config.yaml
train_examples: 26041
noise_aug: 0.002
num_classes: 4
parallel_block: false
num_experts: 32
moe_every: 2
experts_per_token: 1
positions: "learned"
beta1: 0.9
ema_decay: 0.995
final_lr_fraction: 0.05
Rows from block 6 of a small audio embedding model, named by matrix and row number. Rows with one number belong to one neuron. Each number is 128 + 32 x the weight over its row's rms, rounded and kept within 0 to 255. All counts start at 0.
After each neuron's rows are labels from the 100 clips, of 14848, where the neuron reaches its highest value: "top examples" is what is common among them; "loudest" is the band of the loudest frequency at the time of the peak. Only what is clearly more common there than usual is listed. The data: acted Russian speech (Dusha).
# fc1: MLP up (model.blocks.6.mlp.fc1.weight, 768x192), inputs 0-191
# fc2: MLP down (model.blocks.6.mlp.fc2.weight, 192x768, transposed), outputs 0-191

fc1.280 [135 244 176 136 110 108  64 104 176 122 110 136 109 117 160 124 136 135 126 149 130 150 156 107 126 128  53 155 109 152 128 104 101 152 153  87 182 157 163 134 103  94 137 144 141 155  51 171 140 119 135 120 105 133 188 151 104 107 119 160 142 197  85  52 129 133  59 149 144  82 177 113  99  88 140  89 154 150 187 144 122 124 129  94 144 155 142 156 128 151 127  91  69 151 146  63 127 118 134  95  89 117 131 139 125 170 120 153 112 105 194 118 147 140  62 122 122 152 125 114  79 101 150  93 112 132 150 180 144  99  91 159 162  79 181 143 111 142 146 115 138 128 139 148 142 135 109 188  90 120  98 159 130 120 143 138  92 148 137 149 137 104 126  97 100 155 107  91 154 141  55  98 143 131  70 124 141 203 111 106 189 114  73 109 143  74 151  62 184  99 159 111]
fc2.280 [ 91 105 114 125 124 136 152 124 129 105 150  97 191 117 140 173 117 115 158 112 129 140 123  83  65 112  91 113  77 131 148 149 150  98 105 112 119 150 126 107  86 127  63  98 174 193 131  80  83  81  97 152 179 183 191  87 167 128 149  88 112 103  85 111  85 110 130 113  81 146  83 153 141 183 150 138 159 188 117 116 130 157 111 103 137 135 142 105 133  91 167  88 127 119 115 133 116 126  94 100 160 137  46  99 134 214 204 140 100 108 152 159 122 138  43 133 168 117 129 184 140 184 184 173 140 145 145 130 113 157 189 156 129 181 155 167 158 156 109 120  71 105 158 137 156 134 135 102 184 114  86 115 131 139 123 198 135 140 126  62 135 160 100 184 189 119 113 169 112 121 145 132 143 132 151 129 124 133 179 170 104 144 140 134 158 156 101 128 130  91 162 174]
top examples: emotion: angry
loudest: 500 to 1000 Hz

fc1.64 [137 160 164  45 154 142 111 121  99 124 126 143 149 158 118 110 144 108  93 101 145 150 156 130 136 138 130 146 128 140 149 117 111 135 131 140 188 114 133 205 126  55 145 109 143 170 127 132 130 148 163 133 135  97 153 118 152 126 119 130 151 128 124 118 108 101 108 133 251 121  94 142 121 164 135 166 131 152 144 124 114 137 137 127 132 103 137 127 140  95 120 131 120 141 111 109 136 148 157 103 141 153  98 115 182 147  88 138 147 115 118 184 130 107  11 129 110 146 103 129 172 127 119 120 123  64  76 126  99 122 128   0 129 187 128  61 155 150 136 155 124 155 139 142 118 135 110 115 143 145 147 154 134 138 114 123 179 102 143 111 131  87 131  90 171 137 155 158 132 126  98 116 152 111 134 155 118 121 191 173 126 171 140 181 130 139 127 125 104 141 124 114]
fc2.64 [155 164 174  90 178 135  39 114  39 121 113 147 107 241 135 132 149 133 106 110 124 148 128  86 132 142 135 165 142 155 141 137 117 176 153 130 154 115 114 169 147 119 123 118 145 164  99 155 137 224 158 101 136 130 104 125 152 112 107 101 136 130 123 108  99  78  84 126 162 156 105 160 115 153 169 116 116 128 126 126 105 148 117 146 143 117 137  75 132  82 122 174 103 160  92 102 213 149 194 107 107 146  77 108 168 141 101 150 157 112  52 160 116 104  93 101 134 143 141 135 146 111  95  80 114  84  61 128 126 122 138  89 114 156 101 103 166 140 197 125 101 185 132 177  85 167 146 111 130 129 122 161 134  96 130 104 163  87 149 100 119  53 110  46 138 143 156 132 157 120  38 133 144 125 128 134 123 127 145 191 126 181 139 164 154 131 134 100 104 123 164 103]
top examples: emotion: sad
loudest: 500 to 1000 Hz

fc1.441 [127 153 165  48 151 135 114 114 100 136 128 135 146 156 117 108 154 109  91 125 151 152 149 121 126 151 127 156 122 143 154 123 107 138 135 142 190 114 131 208 130  56 146 107 151 166 131 118 136 153 173 134 135 101 161 123 157 126 122 133 139 131 127 121 107 104 110 136 240 135  99 137 119 163 134 159 124 150 140 125 121 137 135 120 131 104 133 120 135  88 133 136 106 133 103 109 136 131 159 109 143 158  95 108 182 150  97 143 153 110 120 190 129 104   5 133  97 151  99 136 160 123 127 111 122  66  89 127  88 121 128   0 128 176 137  65 152 155 135 155 117 148 143 144 116 139 115 105 136 147 147 147 127 144 106 127 177  99 140 120 130  80 138  95 154 132 159 153 128 134 103 113 146 107 130 152 112 133 180 182 112 180 135 186 136 134 126 126 111 143 130 106]
fc2.441 [150 161 170  90 177 138  38 119  38 121 112 145 113 245 136 130 149 137 104 108 130 153 127  84 130 144 140 168 141 153 140 139 119 174 155 131 151 118 117 167 144 115 129 117 146 167  98 155 137 229 156 101 133 130 106 123 152 105 111 100 136 126 123 113 103  84  84 125 162 152 105 159 116 151 179 117 116 129 126 129 108 150 120 145 144 112 139  70 130  83 126 169 107 157  92 103 211 145 192 110 108 146  75 108 169 138 102 151 158 110  53 157 118 110  96 104 132 143 138 135 149 114 102  82 110  87  57 130 124 125 138  89 116 153 104  99 164 145 195 128  98 188 126 174  83 166 147 112 132 122 123 162 135 101 129 107 167  87 146 105 123  50 113  43 139 143 157 130 156 115  35 130 143 122 129 131 122 124 147 199 125 182 141 162 153 126 131 101 105 123 163 104]
top examples: emotion: sad
loudest: 500 to 1000 Hz

fc1.656 [118 176 150  97  85  85 136 137 111 157  74 213 127 145 101 197 118 105  73 136 112 105  90 123 136 144  71 110 109 118 132 187 139 186 151 141 155 116 103  88 146 107 163  96  89  65 136 176 144 109 215 156  79  99 118 114 184 121 108 112 120 123 162 147 192 108 141 149 170 108 117 123 110 114 124 163 184 177 144 158  91 131  96 120 189  87 130 102  72 108  87 143  94 169 151  88 107 113  94 133  93 141 132  76  99 165 147 173  85 117 103 178 119 103  93 117  58 128 142 118 151 174 107 162 104  71 173  91  89 105 129  81 153 154  94 123  92 124 143 132 138 155 141 158 141 176 178 130 150 136  93  90 103 146 147  98 162 137  86 136 164 120 159 162 119 115  96 123 108 132 130 174 141 159 118 130 118 152 156 140 163 168 155 182 124 190  64  99 116 156 175 106]
fc2.656 [120  69  87 156 127 138 145 129 174 136 156 118 174  96 139  94 204 118 143 157 158  72 136 156  98 106 125 149 145 120 106  94 141 104  95 112 101 148 158 123 118 136 128 162 146 130 178  79 126 126  65 161 117 157 171 127  70 124 179 169 128 125 117 135 114 151 176 131  77 145 137 115 152 131 141 152 119  98 124  94 178 114 185  82 104 136  80 189 189 131 119  67 184  75 109 169  93 103 119 115 174 129 140 152 136  95 166  57 175 216 150  83 135 186 160 152 152 117  78 135 133 148 185 166 134 174 132 161 121 149 120 166 126  89 177 111  98 158  96 131 116 105 137  83 157 100  85 122 136  89 159 130 101 114  90 197  90 181 107 125  70 136 138 110 152 108 127 114 127 111 132 119 137 101 141 127 129 106 111 106  75  63 134  37  88 121 121 150 135 109  78 164]
top examples: emotion: positive
loudest: 500 to 1000 Hz

fc1.96 [195 108 162  56 139 162 140 106 127 167 145 129 154 159  95 136 129  79 163 154 114 102  97 170 137 129 101 151 110 147 156 174 121 146 148 116 161  22 137 141 118 128  88 154 166 119 140 176 114 107  91 120 133 108 108 211 138 130 185 144 146 165 169 131 102 135 101 133 117 127 109  86 179  98  96 140  93 154  97 118 184 108 140 163 136 143  80 133 143 131 102 135 158 132 144 144  84 115 115 114 129 127 134 131 128 169 122 136 110 124 183 150 129  96 133  76 168 179 169 162 131 101 153 136 167 129 134 171 124 166  89 128 179 102 142  98 158 125 175  68 129 161  93 156 152 149 156 192 119 133 156 188 125 128 123 138 112 117 105 164 192 117 127 131 183  65 100  80 201 187  85 119 140  57 174 141 162 175  99 130 157  26 116 182 129 150 145 114 165 104 119 146]
fc2.96 [122  87 204 133 134 123  91 120 149  80  87 141  67 157 123 107 146 131  81 129 123 113 126 134 180 127 112 171 142 111 107  96  85 135 136 108 137 118  94 106 141 134 142 142  92 152  71 207 143 151 132 146  86 136 130 113 121 126 113 167 147 122 118  88  98 187 132 125 135 116 119 155  79 127 160 105 128 178 143  77  99 143 157 142 111 105 129 183 111 142 112 163 136 139 136 156 154 141 101  57 157 114 114 161 117 143 144 115  66 169  91 137  77 167 105 159 117 167 150 101 141 225 124 123  51 122 193 135 124 140 114  97 155 110 104 117 108 101 122 175 120 130 134 176 119 152 128  91 117 115 104  92  61 138  92  34  91 135 105  13 153 150 175 109 126 150 122  99 111 123 172 170 205 128 155 197 149 124 111 148 151 111 133 177  89 131  58 121 120  94 140 157]
top examples: emotion: positive
loudest: 500 to 1000 Hz

fc1.234 [ 78 123 121 106 106 121 189 120 188 185 106 119 154  57 135 110 109  73  99 118 147 117 114 167 127 189 100 106 116 127 153 117 118  92 179 200 154 155  53 168  99  77 128  74 111 124 111 124 115  59 159 169 132  52 121 112 183 120 130 166 185 133 123 137 162 180 138 154 154  89 124 116 105 115  79 134 134 209 139 190  96 162 108 175 146 132 125 148 108 124  97 108 108 148 140 129 105 152 136 112 125 140 127  91 163 143 154 223 118 148 160 135 132 125  81 154  63 172  90 159 128 175  50 130 172 124 114  96 122 103 133  86 170 194 153  86 106 142 118 109 145 105 106  79 127 124 136 153 102  98 130 130  83 176 116 113 161 126 173 128 184 130 169 146 136 112 138 173 134 144 162 148 118 131 116 161  66 135 153 125 111 112 160 111 124 198 126 125 149 129 124  99]
fc2.234 [143 145 143 143 122 132 113  87 116 121 159 103  70 112 154 134  47 143 123 135 129  74  84 102 209 148  91 169 103 122 165  88 188 154 165  54 125 154 134 112 116 118 166 133 113  68  96 114  88 133 139 117 133 105  58 105 138 120 137 125 150  95 176 197 119  89 130 117 141 139 117 158 214 129 146 107 206 150 178 136  55  78  98 114 128 139  95  87  61 104 100 159 147 173 202 176 160 124 119 160 143 129 122 205 127 170 112 129  91 118 124 145 104 122 138 121 153 137 153 115 151 105  81 126 156 113 109 142 170 130 108 135 120 132 104 113 113  77 142 128 135 153 101 150  90 162 167 141 106  97  58 143  79 116 199 157 130 140  85 156 187 141 156 120 131 135 114  96  87 117 109 218 161 167 107  82 150 116 119 124 140 158 114 163 118 156 110  93 129 142 134 113]
top examples: emotion: positive; emotion: angry
loudest: 4000 to 8000 Hz; 2000 to 4000 Hz

fc1.423 [ 72 124 140  92 113 128 159 108 196 154 128 102 134  60 122 100 116  74  96 111 140 124 127 166 137 206 112 121 117 128 163  98 111  81 120 180 140 134  80 165 100  70 113  75 143 153 118  96 141  49 163 184 119  41 123  82 159 108 124 159 181 132 103 129 145 163 124 147 161  63 130 106 102 130  70 128 111 198 116 185 111 148 140 179 161 131 123 137 139 140 123 126  98 134 128 148  97 140 168 112 138 150 101 133 149 162 141 200 126 123 181 124 159 139  69 153  90 154  87 182 169 146  90 129 188 125 130  97 128  89 116  58 175 213 111  83 144 150 105  89 117  79 110  73 131 120 127 142 126 104 138 154  86 145 106 130 149 123 156 118 149 147 151 145 160 108 167 155 140 162 168 132 145 128 103 174  70 157 137 107  85 114 164 116 134 203 130 139 157 128 138 125]
fc2.423 [150 101 146 145 141 150 134 111 112 126 151  97  98  99 180 136 136 133 106 156 128  83 109 127 223 146 107 176  75  97 119  98 201 163 141  68 137 136 138 103  87 130 209 131 137  83 103  96 102 153 108 127  98  43  77 146 127 130 145 157 140 109 119 163  73  77 164 105 123 161 152 180 205  90 148 153 181 168 127  96  54 100 139 115 116 131  71 118 107  99  47 110 140 142 163 156 156 155 132 115 152 103 155 167 120 109 122 108 133 164 145 144  95 131 181 131 162 110 134  70 184  79 119 128 112 117  96 122 159 170  98 150 110  76 124 142 103  77 155 127 167 160 121 151  85 145 119 152 134  78  96 149 132 128 189 157 127 172  63 178 179 133 160 130 121  79 101 112 110 148  97 201 148 126 147  89 135 121 131 123 152 141 116 143 120 158  92 122 102  98 124 173]
top examples: emotion: positive
loudest: 500 to 1000 Hz

fc1.3 [116 139 162  90 165 160 147  92 154 146 116 149 135  90 118  95  97 100 160 120 139 137 142 203 183 114 158 198 137 136 158 151 155  66 128 105 162 105 162 184 116  98  75 124 145 135 167 109 137 120 134 122 141 103 204 162  97 176 146 121 150 165 138 144 118 116 171  89 140 137 191 179 164 159  97 138 131 134 174 103  82 124 161 147 114 127 141 183 138 105 142  85 130  80 130 122 123 118 168 192 106 142 156 147 176 138 163 145 124 128  81 177  96 150  83 198 170 137  83 197 138  98 151 126 127 129 116 147  65 122  93  88  97 174 200  96 148 106  82 148 128  90 129 102 133 128 128 115 133 129 127 126 107 119 124 132  99 134 115 109  97  95 138  89 206 152 155 160 114 137 138 207 125  57 119 127  38 131 181 184 130 130 127 133 145  92 152 135  78 159  67 121]
fc2.3 [155 153 130 142 112 111 121 147 116  84  89 148 132 135 135 136 115 185  97 140 118 115 136  70 124 148 129  76 114 165 116  96 112 188 153 146  76 172  75  74  89 165 141 143 156 127 120 146 119 111 150 103 166 116  86 147 166  87 102  97  90  88 150 138 123 146 105  99 109  85  95 106 115 163 180 115  93 144 139 165 135 106 154 129 166 146 156  98 169 186 121 180  87 191 127 133 150 101 107 145 127 104  84  95  75 178 106 132 164 146 160  99 117 110 163  62 112 113 156  63  87 118 119 103 147 115 167 106 167 169 117 157 173 127  68 151 158 143 189 132  77 151 108 153  76 146 122  76 130 144 125  94 142 124 116 144 149  92 139 129 107 173 109 170  81  93 142  64 140  97 148 123 147 199 108 149 187 119  72  72 113 159 153 141  92 178 171  86 201 117 204  98]
top examples: emotion: angry
loudest: 500 to 1000 Hz

fc1.180 [138 131 153  99 150 165 162 159 118 109 107  80 130  90 161 154 158 140  90  56 206 103  96 172 131  93 148 181 134  93  94 177 121 136  66  91 181 187 128 147 124 171  87 145 170 101 144  97 157 118 100 140 194 155 113 111 100 133  98  76 133 160 151  88 106 120 111 153 145 111 133 187 139 128 152  89 133 139 130 131 120 122 131 177 140  98 136 147  79  79 129 136 130 176 124 103  95 159 177 212 137 116 153 191 127 118 132 184 111 132 181 134 130 193 134  56 131 110 114 109  93 113 119 134 170 117  99 129 125 106 196 116 157  59 114 103  78 115 101  79 128 166 120 125  44 155 141 117  97  97  75 121 105 102 196 131 145  93 155 119  97 153 168 150 151 103 130 155 102 102 159 133 136 149 121 202 154 125 105 146 172 135  86 145  92 111  88  99 126 163 155  96]
fc2.180 [ 84 168  96 140 162  86  79  96 129 127 107 118 137 114 112 158  84 112 161 127 157 128 139 135  92 154 135  95  70 145  65 172 167 113 135  70 113 140 118 158 150 158 116 158  48 117 154 109  56  87 124 141 152 120 162 160 142 140 174  98 108 157 119 187 131  86 153 124 158 135 100 107  93 167 123 174 126 110 114 118 126 196 122  89 123 185 145  62  52 125 156 121  98 121 109 151 127 112  66 126 141 141 155  98 127 140 141 126  99  34 104 127 157 157 119 129 118 138 127 161 116 140 176 123 144 135 119 141 116 126 141 102  95 141 160 177 141 175  95 107 106 128 145 125 141 177 139 121  70  92 141 139 174 123 109  95 144 149 167 247  21 162 180 158 114 175 128  98  83  89  88 102  94 139 158 113 137 135 126 104 107 110  72 136  89 126 107 157 101  99 126  89]
top examples: emotion: positive
loudest: 500 to 1000 Hz