Weights of a small audio embedding model.
Model: 15.1M parameters, arch transformer, activation gelu, num experts 32, layers 10, width 192.
Data: 26041 training examples, 77.7 epochs.
Rows from block 6 of a small audio embedding model, named by matrix and row number. Rows with one number belong to one neuron. Each number is 500 + 50 x the weight over its row's rms, rounded and kept within 0 to 999. All counts start at 0. Numbers have three digits each.
After each neuron's rows are labels from the 100 clips, of 14848, where the neuron reaches its highest value: "top examples" is what is common among them. Only what is clearly more common there than usual is listed. The data: acted Russian speech (Dusha).
# fc1: MLP up (model.blocks.6.mlp.fc1.weight, 768x192), inputs 0-191
# fc2: MLP down (model.blocks.6.mlp.fc2.weight, 192x768, transposed), outputs 0-191

fc1.117:495533501448495460520488549488453481540467551511508477414540519474585498443549452474405532475467472498569581496516412477452465510461632619507464506431552483573444478426540465457543545504452479484590437491510412495453481528483461452536420548519542540559543554443464531538425548435553499528472505568452485497466430513568481561525579596471431512484506443518471460540427399441618486546461488480517475567517470477565565533464437476453491518523453496501482479537492505418578549448645464564557490612511415527502511498539461504489461560497526470442420517583451493662593475552484559472
fc2.117:530491514532492588510466485474496500436507549495504561454475524531406416735514493498456451505449486546520417467487491437513518537546456427411495525479501471527515491617527429433484502495427462444499505462440513469537515501582565556492519436412594487502474521504483472512438476517475513481530542468427507522469591466571487474525541568431421509543457561464530418494382499507351528527494585616477572549455459518471445523546510534508488495456504517479437568467558475633441486523486504564557519539485490488426417538518557494495536478606496391404554509508518466566483541545502536510
top examples: emotion: positive

fc1.392:476494458580466461465424573487595364525518544524494553561548544498529439531457536504425507502534510500404546527385485540507545486448543580478512500428433439538561482549544459443492454507483403523518406578448427497360456496468451562563503621507525481461457571571477496632462489468486517473499453510528454504458435417599554588531456501512514523516453439524562531495489526461556511461444369431508488461470504495519543474510462583489490448486496464476526447575558575443576534464531570552412451465463486560515499558477381467467530527473494497561521474540553485435514509603546484506
fc2.392:522551479484517534542589504555554460434500379523520561624496600519488484501492483431444536549532412436496597463426404497435394406516481498439458543460449438405590520506496477409612590505551492493508508552604552468479543528529542463504554570480464474490385493517478452535516493514541494571505525546501508466413485506457455483514508476431477475366455490495504481517539520502441510596534501570457473524428461593458544417585506484419500538479524556473488464493451497486548441540506430443490508469556435578469422447517588545502534441444538595525463511578519462567435485548505481504
top examples: emotion: angry

fc1.28:495535524377537519488511461512485489539534498477528461444501541550511481514522470535484517524498489522516533577487510655502368534462545541512477530513573500494428529510530481485516520496491495481465487467638509454514495565515567490538524477487536496483497450510476505456518510470517463485513509572458512509461486608533475528528506474571497456281508464535457505523487502466503400417496459494495142506590487405526531521541508539528534468537485470511504541507507531470496586468526485482447504438541498512547494488476478515484488541476516596586510577531586485513514510470516526467
fc2.28:534549558453551522380490361479478518500670511490546520460479508512527431488509515572525533509501487580513491526487492565498473502509524557469549520680540468499510471484541446471468503486507490472451441500548541460510489552598484480494497499487529508515523489517430506436498559487542455478615504594472475525409475571505471528557488398531487486452460513521509516517480464430481439357509503490507439491534472455558538608499458622496556437554514474507502491554491471487474565452526465480354472323518503543488539474326510516496506509497483514625485585517556523497508461479496549477
top examples: emotion: sad

fc1.84:533580551457531504538529663554475564469499488294474455471402554530517452442478494480460408520459467537528546554447510540518422512508419499448490481531447490522552572539541487389504502531549438589506437494478384519465514531441455417536458538519587507504549501448458483540512503438575529446439535434468464566476560582593438514451496501478518516452530454534492507452497453407566547478486459431500570474510578494626444451528582497402465551506430530550533489474500473508580491437465584513472507455553470501520525544474436500541500537545560480432451521472518598468533503507507511425
fc2.84:494561476541439559485503529528544447536439454430348549591462496441547456500422533517539576475429480547495501560550514552537483421551557480541502428547423434513615499364524414517552514461455549489500484539427562465495523509505541493496463489546411525457437493411481438537511542513482507472514403473451480424488594481532477464355555488500483501495507496492474481527642495539398478546547603507615469509470531511482535577624516529553452514541548444503516487477457515459475552464456378473533467509477523567525456454522435396553431513510455470449500494531535494470419460550485531499
top examples: emotion: angry; emotion: positive

fc1.711:484556520454453473491505437554434589491491469620486404430520491480445504525559439471462486482566506571522536554508436433532473542438456413504575514480624563486440466469590501468482482512546507591460505546582477476503471486464566563601524535451523472501589423477432445468437560433603500473484476460488450525502416444567499562447494484569477425443476418493527487540566463540497382545427415456497407531550419499457479558516518534530553527590576443510510466463462541523465574494463510535524516574507452461502464494516583521531487494444541570497535596548606460607436461488520573485
fc2.711:494448446548489511517508565523535476567442538456610478532526540393526553483471477552547498451413505478429453455514558493480513497533511514553428483507410555499518579517400514563550488480508513451548583493440525506464558511516567484479514451535484610439465514444597618502493427608409447561451453461471569495527514492462554406593649538448530563545536538449442488515543577541468556501554502539473557491430562449440538457523489463527462551463420451513460530479481501464584442586462468331516522475548461509464500488490501504455531482514466456474451424532383435489483533487500423562
top examples: emotion: positive

fc1.287:512561563369543529484463449503506511525530480465533466455465533534529496503525499531497513548484488534507526593466514614509394534465518563497510501523554492516472536480528491483503547489477494474464474505671515455525500550497555498532505486484507520498503458502488509449486505489518467463520518559466521541436486575521440534529477477595500474313514468528459506561498494485489376428504449489514145501582485391534536504547491546506508485505459462523522541546487510482494579462533461512435514454563514552537502499458480550471514537490511589579479593518590508509491500460514500477
fc2.287:544564566440585509364477366490474537460674506519525507467463490535500441508522516553518543524523480570540503544476479554541482488485523558452545517649554447522500462500533487464448509514494476452415432500560542471556487534566476484502506502462533482534524485519403495428492574464545443451628538595471468528426471552521452538550469366553481460450456497530525505536480444415471434411494494498520432473542456458561513597496457587500584438570527472498500494552508445517455557434532452502401467380514525542508538487367513525485494501495497537590506578511557543501503462451491559458
top examples: emotion: sad

fc1.124:401455494531510478550504707538513505537401504323466435506476577515535618485494462511507484515474491432499568521475498577453455523497432550471518442459434546538474562461487463501547517472572481588611525502440441511473497550461463518523586565467501484526502534468603536521525476524543525608426526513472532546508570578486564536509469553424546578462587459559362579528510478500542576492475472463477532494513597418514536465468584449421365497514441514463498522501463526476532470516546513506471528497547513486532456593553529497485480567455486485464478421491440488496491492489551452468
fc2.124:416471470555443466487535584520543513483499546427414541573568541441544448497423542475548547393501524517522543480540565520469476471612495495507528477504414509489681475474569391550466445434511510518547519466425517486494505491568501467435525516533394510425454542490520435531547497619493539584502474500498472440482537475505583504410665501393501572492511552546512551484607535506538573543581571557548538476495524469412504531486532515494453492564470545473473457474455500513413536531498444523500482444449500494482532461499464452594471488549391427450562454488496433466468463578465508469
top examples: emotion: neutral

fc1.545:460545440516478609585485502461504482491516492479419492513478419418532418507454583508462533571529492550448552617464544506495455396551524460440451514458567528619482412464567554457577425483426500454524462505457405550476420497512477584467483469512496493450477560571560546593480577457520487498477525463410387414467447490497447502392479494429564438544562403554443446477474498460470483448429528499459481422538523563463587513496482492476488411569542533463594482466559456482531428517467519506470504478474587594561521484483513441471545522558406531520498420513489475510468561437558531524
fc2.545:428506499567564493481504530416563559509472501507431480594507500498456490521521422456337530390547511456461559506568535451454484419440505474474475521469505526488524444549502545544477533473483495568517487535513524508467497614544594565614466445564495510501491484481421401475527556500434487561488543453388473470450523535543530482534474466460526489532468562475390523457453497514565486528504336402612435497524504457457501482542474532563491524445535493552465434481485543528676478516541518533482431592453528481471416511444440547524542495521595510533506564484586437447565478493460481452
top examples: emotion: angry

fc1.273:500523568472467502505498525409548522601490501497539434444602452563481479421484490453577528528554580492543434517535493434550510451522548588530640405506442494484502497513546523437463593472643457503466429530474355530530473529442403505485512547449532439468475550455504454562440544486496532519530558468526435502421538453461488485472541483472429531487470450498513568546538559580602509514447508477485554475519511462510479515574474458507553442503521506517481492492496503444644432401515489580416394502516534528442538435492342412476463468425453535505517495489523478487494578520485490422
fc2.273:509509601503539465428509473495607541472514518497427500521526542421560554601530432504513481538291473521495562506484534550505485564481538488530529551477524449520458461507492503504509472460450485516557557484580528500458458527485562481572576493431294546470458430546494425516434504465486561483477441500470521501473433460528522450523682521469511485537471481445508446488662499481433451484491442556437524526574492450467549488598509471507451505508422477587565502518478475570453478468408516433475522518562438573536500548422456537496594498524527485529437494522546500513444461514495477489
top examples: emotion: angry

fc1.6:435529423489584494510549512494574564499496522525535514457488554460497525491497525536575517472484467563554614500574529511518435476486539578528533474419469504492545502466569515527521546533514458611467539530455471466492592494494472468577535571528425518564414497453552512539536491366481459487492435512565480562521451440470497531553541453395428532480412507458638576492465506520512412493564654491540496561440555543520541570539475423425524513449522528465537465569528501578503392519535445494630517394519447497522510478422480432407503574544533486540504479516593552492487503409466435489
fc2.6:482551497512444425525536555502509551499509546553603471534468554441459527444491592533511529534501493547402464445480564468532487514534537508553430543482563526510482466466510463453462552420579527471545557434559494498536560517506577465507545470507486451487450517424498538450478468564626573518490514558470465531470564484565471552508477533583465547494499399495395476486481486426428556626500484576386544516525519511473490485684515560469481529411435422557546593366512447546516533488481528550501496485556478463560545471459450458467474470458459635514438577504549420469517479489479414435
top examples: emotion: angry

fc1.299:481549578446490473535494572543460465524579401603412451630490415454480391583518459457491557519475420501519561513461497553443490517566416466503523448449541549438490457513503418483519514469502558529557491486457449469508388512482489471404419534555542530468476582503528480583513588540500562472543594544499506462443463465519449489462445494593568411529407538405542577487503451497522568518539567423476529541487533489479430544459438452534363408448512448516570497438543478555451439510548522561466539408518522440545575514502540523472420492486450506519499550596460518499505529523478525521
fc2.299:456502391514490517435516557414497570480534428576399583569516547555561564455503455504459515459579477462520449435464542562540431497488551552536512490513488466588667474484574535469441599493499507489464494536460535519464424516528481528497520480574461539540446576519413513471464491554552551475515508435422554449375572584534424464488453484514488484507554546507490618454490574551410525473423538488654455482560445504501609512482533549482489563486516534488515471556492517454465503563468410497507413498492454545507439522586452455503495478421537527433470539505548478488592474490478493582
top examples: emotion: positive

fc1.541:406419511540494491549516713512561473519437476329474491531515573515528576513471455499490461525467470403483522492499523571452468515528407489483528479482415530450513553502483475499521501482527491605589506512423473526502511502469467495481544492460474478494470528524643501512539447548477570587430492502483490523525616552473598511515508507425531597491588492561393562472500486511572594475547499495446543521478615450477511413500605437440321506500467570479468515500485517512514477548468548526471515461506499478515498546527507478490502512473470447488505392461437475466479543508569442502
fc2.541:436447475578441503498515545485547494517529513443464525526609540430555488515406476520488547461469522482495558462578594518453476519640517487524519488526391518465694503451517416567474433398505523523548538480426528479470511507573523502382509492531446515375425506485549457492526481618491530589485440506472512446474539529500575462452618503422495583485510556539470524474563517530520592492605559536519569514494569476403528480512495505542436504546500540481451482504453506489503501552484476513472501432471465507470518447461487495567478497563351423497475458488472397414496486557473468491
top examples: emotion: neutral

fc1.152:419399484554453533532532651496582462526472481343474496515531586490535551484479484507486466550473487423480518485515533572438471533534476506517526488488402509428512564492473445514529471456495509567581501521416462529481496497498506510466493501513462494490466500504648504511541409567444549585440485502472508514516605555478615483503534532412522619514581513541396548484485511532552614487549530511465557498485629458445507406506568459508269526492491571513438530514464509523528473571450521516482505465530472486506520506513491501494508525495461452498476390487430497460486556517517435513
fc2.152:443444463570445518506527552492556467509505503437481515551609549439573513510390473537497502504470534463483518472567626533461483549625492478545491493514398512453668519475472451578504436429491527541533558487441542506487512492541537532365492457532446503377380474466552454483523465614471534588473443498473534450501552533469573453459622502437484581493535600535473542487533521540523582480598541533506553502477578480394506458505525477564439523532506565503464491523451486483511476568444489507467504438505460484496520454471488491535486494531374460498471449460471423373471500510492447524
top examples: emotion: neutral

fc1.534:536440498524461480499485516538441603432551446521427502579501433594437566502482521575461526532552528552587506537498429522481463450431510500525553471488495480481492474616445491515516527447508538483505521544513427604436497549536555484586394479547521461451476496454482549445489509417381505564518442497479406483415563419500430451479522503561516523485489507440486477564581627467514455504584500499532510574513508474476583599454529447485445536578465533589512538517466437525427577561472518473553433448542568403436518506631471430494467529536566463506414541459473498414576427531469517492
fc2.534:503525459469434521462448566500471499454508508532544602451474511545548571525506599542541534311569512559487551540560448494497558644512542560474521509413491484469590517511575415534371477460502393444519531463466468493540527503542508520508513480467478440549482459479479479443478535557469469429540512491499527462441478500498550537412563461526398549507478481474554631572514498510463566504480471515435503596558535512505478472438524437478552550517519438477393475484496493388505497569592501579473506593505483479491494620547475481532611533465517542564472574522487592563509445528520462545
top examples: emotion: angry

fc1.488:545515565479515500522495633493519539499504445403424514500368509505530545508470503524498532532479556514544588557483376551470462518529551420377621530527427520510583491567572530447461516385497499543461426440443419560456451554513434508499489573389448532502521560509488415596494506478586520430437525482518409492454490535599483552479419520484524497388484508481508518504511349465574516534560442510449583463493474474568480502539492587500521508505473495448510453514494524476589418429439517573490465455554440492529623519467518486495502492482542497505475485527519549487496458546448501550
fc2.488:406491520484454575468452570508516541462476430494463508569443496466511471485429557539525534509433454443524486456489508500561417476497509460468485509429439507501677545500561398473533556436496444463500545523541516502505547525486502526508508515477455603472413457475532529579533514536413445510536477534437586427495503441567460507363549474464454491499516505578520587513580547485412478584580532665598424600476436496474548486506450469561516482540469495473487588548447508463444541531563408435596482559509468543443593488558465517562526523482502550520493475511444430423494523504455451517
top examples: emotion: angry